From a checkpoint of a small masked image model: norm batchnorm, 12.9 epochs.
Rows from block 11 of a small masked image model, named by matrix and row number. Rows with one number belong to one channel. Each number is 128 + 24 x the weight over its row's rms, rounded and kept within 0 to 255. All counts start at 0.
After each channel's rows are labels from the 100 images, of 14976, where the channel reaches its highest value: "peak on" is the class under the peak. Only what is clearly more common there than usual is listed. The data: Sentinel-2 satellite tiles (TerraMesh).
# convs0: first 3x3 conv (model.blocks.11.convs.0.weight, 256x256x3x3, each kernel summed), inputs 172-255
# convs1: second 3x3 conv (model.blocks.11.convs.1.weight, 256x256x3x3, transposed, each kernel summed), outputs 172-255

convs0.133 [158 122 119 132 123 111 138  92 124 100  92 157 104 127 164 161 171 151 134 128 138 149 105 162 121 159  76 105 124 156 128 136 118 130 157 116  42 157 117  93 142 142 148 136  85 167 132 110  99 126 103 137 167 139 132 160  98 137  54 140  94 142 149 177 101 143 144 137  94  99 113 121 136  83 127 133 156 146 110 105 106 122 136 159]
convs1.133 [117 159 142 147 135 173 111 131 113 114 158 136 117  99 154 152 128 152 131 117 138 162 149 134  74 135 129 122 168  73 152 125 132 109 103 113 118 148 129 108 158 154 137 119 100 139 126 158 151 161 124 112 151 152 141 168 135 146 155 163 158 147 104 121 132 148 151 120 135 151 129 123 133 123 152 111 120 100  98 114 161 108 123 104]
peak on: water

convs0.134 [119 164 118 177 166  45 141 119 111 129 123 132  97 120 130  98  66 201 150 141 121 120 113 126 132 133 114 111 111 116 106 115 128 101 113 136 137 110 121 163 123 121 130 125 113 103 158 139 163 135  92 122 114 158 115 142 140 117 106 118 149 124 106  95 124 103 108 107  95 122 108 111 112 133 121 112 164 139  94  98 135 151 159 145]
convs1.134 [108 143 156 132 106 139 118 129 115 129 138 147 140 125 121 117 143 124 147 130 129 115 145 161 122 139 153 157 150 153 129 168 130 106 114 110 153 109 116 131 139 138 152 143 115 135 150 151 151 131 145 147 138 127 152 134 137 156 119 156 143 151 123 160 148 106 146 167 142 150 118 135 128 125 109 149 101 128 128 119 120 103 135 105]
peak on: snow or ice

convs0.100 [ 94 117  96 113 143 112 119 148 143 103 102 110 158 143 115 123 145 132 122 117 140 150 124 147 117 102 113 120 141 128  98 142 138 109 137 123 111 132  89 145  69 155 195 146 122 141 124 150 125  99 147 105 136 114 127 101 106 130  94 114 142 120 131 203 132 138  82 158 148 130 198 148 109 113 129 125 112 189 100 119 116 148 111 115]
convs1.100 [131 129 140 158  82 137 118 127 122  98 133 176 145 138 161 107 138 158 123  84 140 102 117  86 133 163  93  80 162 132 156 115 145  86 135 128 124 113 161 119 152 147 109 159 147 133 144 137 130 131 163 127 116 147 128 129 148 111  93 132  98 114  93 107 114 114 154  85 127 145 128  81 133 124 104  62 147 109 154 118  99 130 148 110]
peak on: rangeland

convs0.224 [123 120  87 106 124 107 111 136  86  93 121  98  88 159 136 109 179 156 127 115 118  72 120 134  94 145 130 124 128 127 119 120 120 102 121 128 122 129 124 136 131 144 141 126 142 127 137  66 137 128  97 136  94 127 122  99 162 140 149 136 122 157 118 159  99 133 191 141 127 123 131 104  95 134 116 110 121 117 104 131 156 144 157 118]
convs1.224 [149  96  87 107 129  87 143 116  67 138 136 143 140 117 133 104 163 108 151  83 116 171 131 141  94 122 143 135 186 121 103 131 114 120 127  86  84 115 149 144  97 157 123 144 146 121 174 160 149  93 111 113 157 130 124 114 136 127 139 156 133 101 144 144  94 123 159 113 127 125 100 138 109 114 117 149 143 149 166 116 128 133 138 124]
peak on: clouds

convs0.160 [147  92  94 144 136 114 100 121 142 195 124  92 154 123 104 111  57 113 132 145 124 149  95 140 144 140 129  88 133 137 105 138 128 154 132 122 127 122 132 131 170  96 136 153 107 149 116 100 143 134 117 114  95 140 123 150 147 128 111 137 139 113 146 128 185 153 141 100 147 116 155 104 151  86 121 164 144 103 158 108 120 153 136  91]
convs1.160 [131 101 150 138 124 169 185  98  93 141 149 118 122  86 131 136 130 135 124 101 117 110 140 143 117 137 140 166 105 140 129 141 152 111 103  94 136 112  99 120 119 138 165 147 117 135 104 163 104  84 121 169 105 143 128 118  90  91 165  91 148 145 116 138 116  60 137 130 139 147  87 122  68 152 163 155 137 143  92 149 104 136  65 126]
peak on: trees

convs0.220 [ 96 106 136  87 118 161 140 108  99 150 110 145  88 125 111  77  88 108 138 151 135 119 133 124 161 107 131 125 121 143  87 102 109 122 157 118  85 172 144  99 132  98 180 127 161 143 119 162  89 132 126 131 104 116 117 153 141  76 143 159 150 146 167  91 160 115 136 154 119 134 101 113 174 118 104 189  93 147 123 181 134  99 157 115]
convs1.220 [127 116 154 122 116 137 119 131 114 139 162 143 118 154 127 141 122  97 130 126 140 140 108 105 116 119 142 112 145  95 130  89 132 148 135 111 107 111 116 133 129 118  95 111 135 118 127 125 119 146 147 136 162 142 157 140 117 139 167 151 152 146 105 129 128 157 139 104 107 129 157 181 136 120 118  68 113 128 168  80 120 136 149 140]
peak on: water

convs0.241 [160 149 111 118 106  74 145 115 145  91 105 101 105 142 112 157 142 100 117  95 147 128 103 117 169 120 107 146 152 140 129 120 152 155 139 155  97 172 123 125 136 125  83 118  96 157 114 145 135 147 118 158 130 122 145  98 165 172  98 110 151 107 145 125 155 100 102 115 116 171  99  89 100 102 147 114 104 107 132 100 117 116 131  94]
convs1.241 [124 117 150 128 120 129 150 120 126 175 138 159 123 127 114 146 145 118 132 105 121 128 131 102 179 127 105 141 130 124 126 146 108 118 149 116 147  98 112 105 120 103 123 162 134 129 104 164 157 135 148 153  97 148 118 137 133 138 145 108 115 130 149 104 130 168 106 158 119 114 139 121 101 140 135 191 162 106 155 109 135 165 101 131]
peak on: trees

convs0.145 [160 126 119 133 145 121 105  88 166 101 118 141  87 136 149 143 132 103 138 142 155 131 121  83 113 176 108 123 101 140 104 116 159 130 113 128 131 165 140 149 104 117 145 147 125 145 119  82  94 119 115 137 130 140 107 146 154 126 116  87 114 120 109 171  72 149 129 164 122 125 113 145 139 132 128 137 159 125  84 123 118 100 129 113]
convs1.145 [108  96 147 170 156 138 112 134 150 130 118 111 166  97 137 101 130 148  92 155 150 126 108 140 136  62 130 148  77 147 116 177 134 105 119 115 113 112 119 129 133 138 127 101 120 138 144 120 134  90 146  85 114 125 178  97 122  98 127 117 109  98 129  92 168 100 166 110 166 113 132 119 145 145 122 126 148 129 141 114 125 138 111 138]
peak on: rangeland

convs0.203 [120 129 144 119 146 103  85 148 114 106 123 161 129 139 115 107  79  93 120 121 110 153  86  98 132 163 105 140 159  92 171 121 164 113 119 131 104  84 113 122 157 100 135 109 134 171 128 194 148  96 113 105 111 125 129 146 140  86 143 124 179 130 110 108 133 120 102 115 126 117 150 118 145 143 119 102 176 107 119 108 123 133 112 102]
convs1.203 [129 134 152 121 120 143 120 110 129 103 123  97 128 124 149 116 120 134 136 116 170  94 157 128 105 146 128 119  84 136  93  86 154 143 158  99 151 124 166 119 141 149  74 130 127 130 129 148 113 108  75  81 163 144  84 135 101 109 138 114 106  88 116 141 159 145 164 162 114 157 145 126 143 137 114 176 103 103 138 156 129 167 160 105]
peak on: snow or ice

convs0.219 [113 141 107  90 166 129 125 109 156 105 101 121 167  96  95 126 132 148 134 135 125 134 150 100 103 113 121 129 101 123 199 158 107 129 123 118 103 132 144  99 170 111 150 127 114 123 126 125 118 142 132 140 126 114 124 142 118 153 109 100 131 125 133 124 126 111 107 126 158 103 106 137 106 131 133 149 132 145  94  99  71 131 138  98]
convs1.219 [133  81 199 126 151 161 142 145  98 156 106 154 142 116 123 166 133 110 165 127 128  95 102 147 164 172 105 124  61  86  89 146 144 101 139 122 131 108 104 124 110 136 119 116 112 132  86 126 144 181 152 103 117 122 152 121 147 127 118 136 119 113 127 136 154 118 127 150 109  88 141 108 160 137 128 113 132 133 137 112 177 128  85 111]
peak on: snow or ice

convs0.45 [ 90 110 150 131 135  95 135 106 113  99 137 123 110 109 139 143  99 115 142 131 104 146 127 145 122 126 120 157 139 174 124 108 140 123 125 117 106 105 130 109  72 158 110 123 165 124 124  99 137 127 168 125 135 128 130 115 126 141 114 111 194 133 130 137  88 150 107 148 114 113 140 115  62 119 133 131 134 137 164 125  85  90 169 158]
convs1.45 [120 109  94 125 131  98 148 122 179 107 123  99 158 101 145 112 153 193 107 144 131  70 105 142 128 121 148 115 124 151 140 153 137 126 127 106 109 111 145 126 148 148 126 108 170 125 119 126 105 111 137 177  94 118 180 127 133 114 125 152 120 117 112 125 143 116 104 162 178 150 174 106 115 128 118 143 145 135 106 151 127  95 137 144]
peak on: water

convs0.87 [136 119 120 137 149 112 135 100 153 159 135 102 116 160 109 155 164 120 129 100 114 152 126  85 143 157 108 109 113 147 103 125 132 140 148 120 110  82 199  77 125 127  87 143  91 122 111 129 124 104 158 113 151 109 151 131 155 145 148 160 157 144 146 139 160 156 170 137 164 126 100 131 147 136 139 102 104 139 133 152 108 141 129 167]
convs1.87 [115 123 178  95 122 104 111 126 181 118 135 124  88 138 115 101  93 134 129 124 189 107 136 119  95 101 146 121 146 130 159  87 110 144 159 120 127 121 104 133 114 150 116 121  99 133 104  92 110 133 125 127 143 135  97 136 146 143  49  78 144  99 143  90 141 100 100 138 132 100 131 123  57 116 135 225 114 109 145 112 102 116 101  86]
peak on: snow or ice

convs0.233 [112 149 117 151 142 114 101 112  81 176 107 119 114  87 131 107 122 167 138  82 117 100 122 151 110 115 125 139 144 138 130 120 117 107 134 177 129 115 155 141 110 160 148 112 160 107  89  93 138 119 168 138 134 110 131  90 115 161 134 117 118 150 119 178  86 128 147 121 153 112 121 134 153 125 106 137 137 144 153 107 156 110 152 127]
convs1.233 [136 113 116  81  89 148 130 110  86  93 116  86 154 125 125 138 144  93 171 112 125 149 125  91 118 140 107 118 115 121 138 134 147 136 161 140 105 105 129 156 101 145 123 116 142 115 155 117 128 146 139 124 133 124 145 101 135 184  76 124 121  84 142 133 117 126 128 151 132 114  95 150  83 162 104 159 100  91 161 122 125 137  96 142]
peak on: clouds

convs0.63 [123 144 139 104 116  98 126 130 121  95 123 122 173  97 161 131 130 177 121  90 130 122 123 136  71 136 142 137 160 137 101 121 123 145 153 135 146 133 147 164 161 139 144 193 108 138 151 149 139 117 100 116 126  95 108 147 150 173 115  99 145 110 117 115 153  90 101 108 129 150  98 166 135 164 119 153 141  91 156 155 181  87 150 104]
convs1.63 [134 125 101 105  98 106 144 113 135 125 143 132  95  97 124  91 101 157 129 127 134 155 113 148 102 116 130 124 126 113 119 101 112  89 118 156 123 131 138 127 146 123 112 124 107 137  86 147 131 128 129 171 110 128 156 155 124 128  93 162 112 146 142 114 141 118 118 152  97 129 114 136 135 144 102 245 141 128 157 121 111 128 138 110]
peak on: clouds

convs0.162 [151 121 143 166 134 126 114 121 124 137 119 134 155 100 116 122 126  94 125 111 126 161 127 118 123 131 148 110 134 128 137 129 136 146 134 137 110 130  97 163 124 181 121 114 136  91 105 117 135 151 111 151 112 146 118 139 155 147 131 119 125 147 174 108  36  94 132 117 131 132 132 130 163  99 110 109  84 168 113 138 129 128 124 147]
convs1.162 [118 127 149 127 107 124 122 107 151 101 121 156  82 146 133 128 118 149 159 124 111  88 137 123 132 144 136 127 127 133 125 158 129 117 131 126 146 136 157 141 130  93 101 125 132 122 126 104 159 128 151 128 118 117 146 138 120 148 130 125 188 132 130  95 102 131 127 126 103 115 130 114 149 100  89 169 122 112 136 122 145 132 119 144]
peak on: rangeland

convs0.64 [165 178 142 152 160 152 132 139 132 144 120  85 154 138 138 116 144 105 133  99 180 119 137 144 170 121 143  91 114 116 153 161 132  72 138 112 118  88 138 107 136 152 127 123 131 179 152 127 123 112 158  98 108 109 110 139 111 120 106 117 110 144 181 132 129  89 114 119 137 115 151 147 118 121 101  80 131 133  69 139 119 160 122 142]
convs1.64 [167 150 126 113  99 148 156 100 107  98 133  90 144 132 126 130 109 125 137 135 142 113 110 115  81 154 138 114  97 101 135 130  92 133  87  94 131 124 138 126 145 138 147 121 109 152 159 102 127 103 142  96 143 134 122  89 119 138 110  92 116  68 122 105 139 132 122 138 130 124 101 152 112 134 144 157 156 133 154 116 110 106 121 108]
peak on: snow or ice

convs0.175 [100 119 138 147 158 121 130 168  94 116 111 114 169 118 157 168 126 100 119 123 141 143 105 116 107 162 131  97  79 106 111 125 164 120 134 110 114 154 168 158 150 128 115 153 148 144 113 140 117 176 135  90 157 100 105 123 149 156 103  99 165 140 119 116 152 118 142 127 147 116 135  83 177  95 133 123 114 138  85 152 121 136 138 122]
convs1.175 [128 154 156 121 129 177 106 137  97 156 108 163 137 121 120 117 100 132 119 114 119 133 126 159 147 134  87 136  94 158 151 111  73 138 150 160 140  96  82 145 128 107 145 168 129 145 112 112 100 162  88 170 185 141 141 139 136 148 143 180 145 144 129 126 140 126 103 114 119 192 104 117 103 119 129 113 139 119 140 158 103 127 105 133]
peak on: snow or ice

convs0.246 [119 131 111 139 124 129 145 152  99 148  86  99 166 151 133 148 135 147 118 148 142 161 118 138 104 117 130 107 165 154 127 155 126 138  89 182  97 112 126 134 141 130 160 159 125 122  97 137 159 101 154 146  88 177 146 156 117 125 156 146  89 132 136 111  94 138 122 109 108 151 145 141 106 131 150 142 126 114 110 171 141 123 118 165]
convs1.246 [143 104 147 129 148  95 109 112 161 120  96 118  78 111 137 124 117 164 119 105 150  69 147 135 137 133 180 112 102 111 154 166 131 119 155 110 146 136 100 154  85 130 141 125 125 107 135 133 133 143 137 156 133  96  73 138 131 117 106 162 153 110 159 116 124 117 140 160 160 133 105 138 141 156 131 134 115 150  88  61 100 138 164 106]
peak on: trees

convs0.79 [144 136  80 114 125  89 178 113 105 145  76 130 144 112 125 146 164 171 149 129 123 110 125 170 100 148 140 128 117 124 127 150 121 117 126 174 147 137 156 131 120 129  92 132 134 153 168  70 101 118  87 127 141 167 123 122 113 112 140  92  93 112 176 155  70  94 157 154 111 148 127  95  98 112 112 115 115 116  95 137 123 160 152  92]
convs1.79 [156 101 140 137 124 122 125 123 136 162 138 154 123 125 109 138 202 130 116 117 130 122 118 165  98 132 153 117 110 174 122 135  97 126 116 113 149  98 115 130 134 110 108 136 134 122 149 128 151  98 115 155 121 117 119 129 137 135 127 120 100 121 133 122  93  77 138 107 181 129 119 134 131 111 114 131  96 140 145 126 115  96 151 145]
peak on: clouds

convs0.228 [150 100  94 124 126 114 140 120 138  82 147 107 109 128 140 104 143 117 145  87 135 134 130  92 129 130 123  68 110 149 131 134 101 103 124 106 154  61 136 122 104 143 130 153  87 118 130 137 150 159 127 113 155 176 165 153 100 118 118 113 104  98 119 140 106 139 103  73 147 135 109 113  85 161 164 161 120 148 101 152 127 104 141 139]
convs1.228 [140 139 161 157  83  97 154 145 118  74  77 134 168 144 156 108 146 150 102 141 137 128 108 160 146 148 107 134 119 112 130 159  85 138 157 131 127 103 106 132 123 107 168 144 103 146 102  89 129 105 149 162  93 109 132 125 161 100 135  83  87 149 133 115  95 120  75 217  90 110 110 143 150 135 123 170 155 134 122 160 176  89 116 106]
peak on: trees

convs0.108 [150 159  66 199 155 110 131 123 141 101 124 122 138 141 120  91 129 140 120 146 126 122 118 131 134 140 132 145  95 129 149 147 123 151  84 110 114  62 130 119 120 102 123 120 176 141 106 149 111  93 152 100 158 125 105  96 120 104 118 129 118 122 137 147  97 130 120 108 104  94 132 146 165 149 120 128 130 186 146 150 114 181 114 124]
convs1.108 [138 158 143 125  72 128 146 102 118 129 140  82 149  94 143 128 144 114 149  92 166 141 124 132 115 129 148 118 122  86 105 111 144 138 107 134 146  99 127 122 131 130 105 124 151 101 181 112 106 132 136 136 146 112 131 139 122  69 128 135 109 165 161  78 145 160 118 132 110 121 140 111 112 127 118 128 116 125 136 127  90 124 163 101]
peak on: snow or ice

convs0.156 [145 135 103 136 147 108 140 102 105 121 116 139 169  53 140 121  96 103 133 129 150  99 121 109 129 119 153  85  87 140 159 134 110 127 150 150 107 100 158 143  99 104  99 140 126 140 108 172 145 111 155 127 107 120 142 135 125 139 155 117 105 138 122 110 108 138 117 133  86  47 135 105 145 131 121 130 119 161 124 132 161 173 119 111]
convs1.156 [119 150 128 133 119 153  89 116 128 134 162 130 110 100  89 174 138 157 142 139 132 162 140 172 149 127 142 117  89 135 131 114 136 143  85 141 127 133  96 113 116 151 195 144 111  91 162 136 115 130 125 103  92 112  92 126 128  84 158 108 150 143  81  98 149 112 162 109 154  82  94 145 122 128 139 148 142 117 137 151 168 128 117 121]
peak on: snow or ice

convs0.106 [126 153 102 124 131 140 121 139 137  95 132 150 103 132 122 165 101 111 114 129  94 118 129 101 141  96 131 119 103 122 128  95 140  76 151 182 149 120 153 145 132 108 146 167 130 139 146 132 126 106 190  93 146 119 147 135 147 131  95 146 144 148 134 110 132 132 120 129 131 127 134 143  88 132  95 170 139 117  87 150 131 110 115 106]
convs1.106 [107 148 155 127 142 152 128 118 118  90 140 112  99 134 150 146  84 113 132 151 125 111 153  85 138 159 149  83  71  99 121 164 118 130 111 119 122 115 153 118 122 132 119 153 118 132 100  66 111 131 131 144  99 117 121 137 128 130 108 128  80  94 135  75  59 102 103 114 113 133  93  78 183 145 120 202 126  85 120 134 116 152 135 112]
peak on: rangeland

convs0.124 [116 134 104 113 115  95 114 117 133 186 113 110 137  80 118 117 164 137 149 132 124 131 145 108 165 118 148 147 108 156 114 122 133 131 123 140 145 132 147 115 137 112  59 162 148 109 140 105 130 126 134 142 117 106 112 130 115 130 124 126 154 143  97 151 110 132 136 177  91 130 144 132  96  62  84 105 132 115 132 166 111 143 130 131]
convs1.124 [136 108 139  92 142  82 172  99 131 185 143 140  61 112 118  90 183 150 120 129 134 144 118 128 137 154 137 118 113 146 125 130 137 103 129 135 121 103 118  92 141 131 110 183 113  99 137 137 152 119 120 164  99 121 123 142 122 148 116 113 132 129 135 114 110  90 200  86  73 132 116  99  95 155 141 226 145 119 140 105 141 133 120 161]
peak on: trees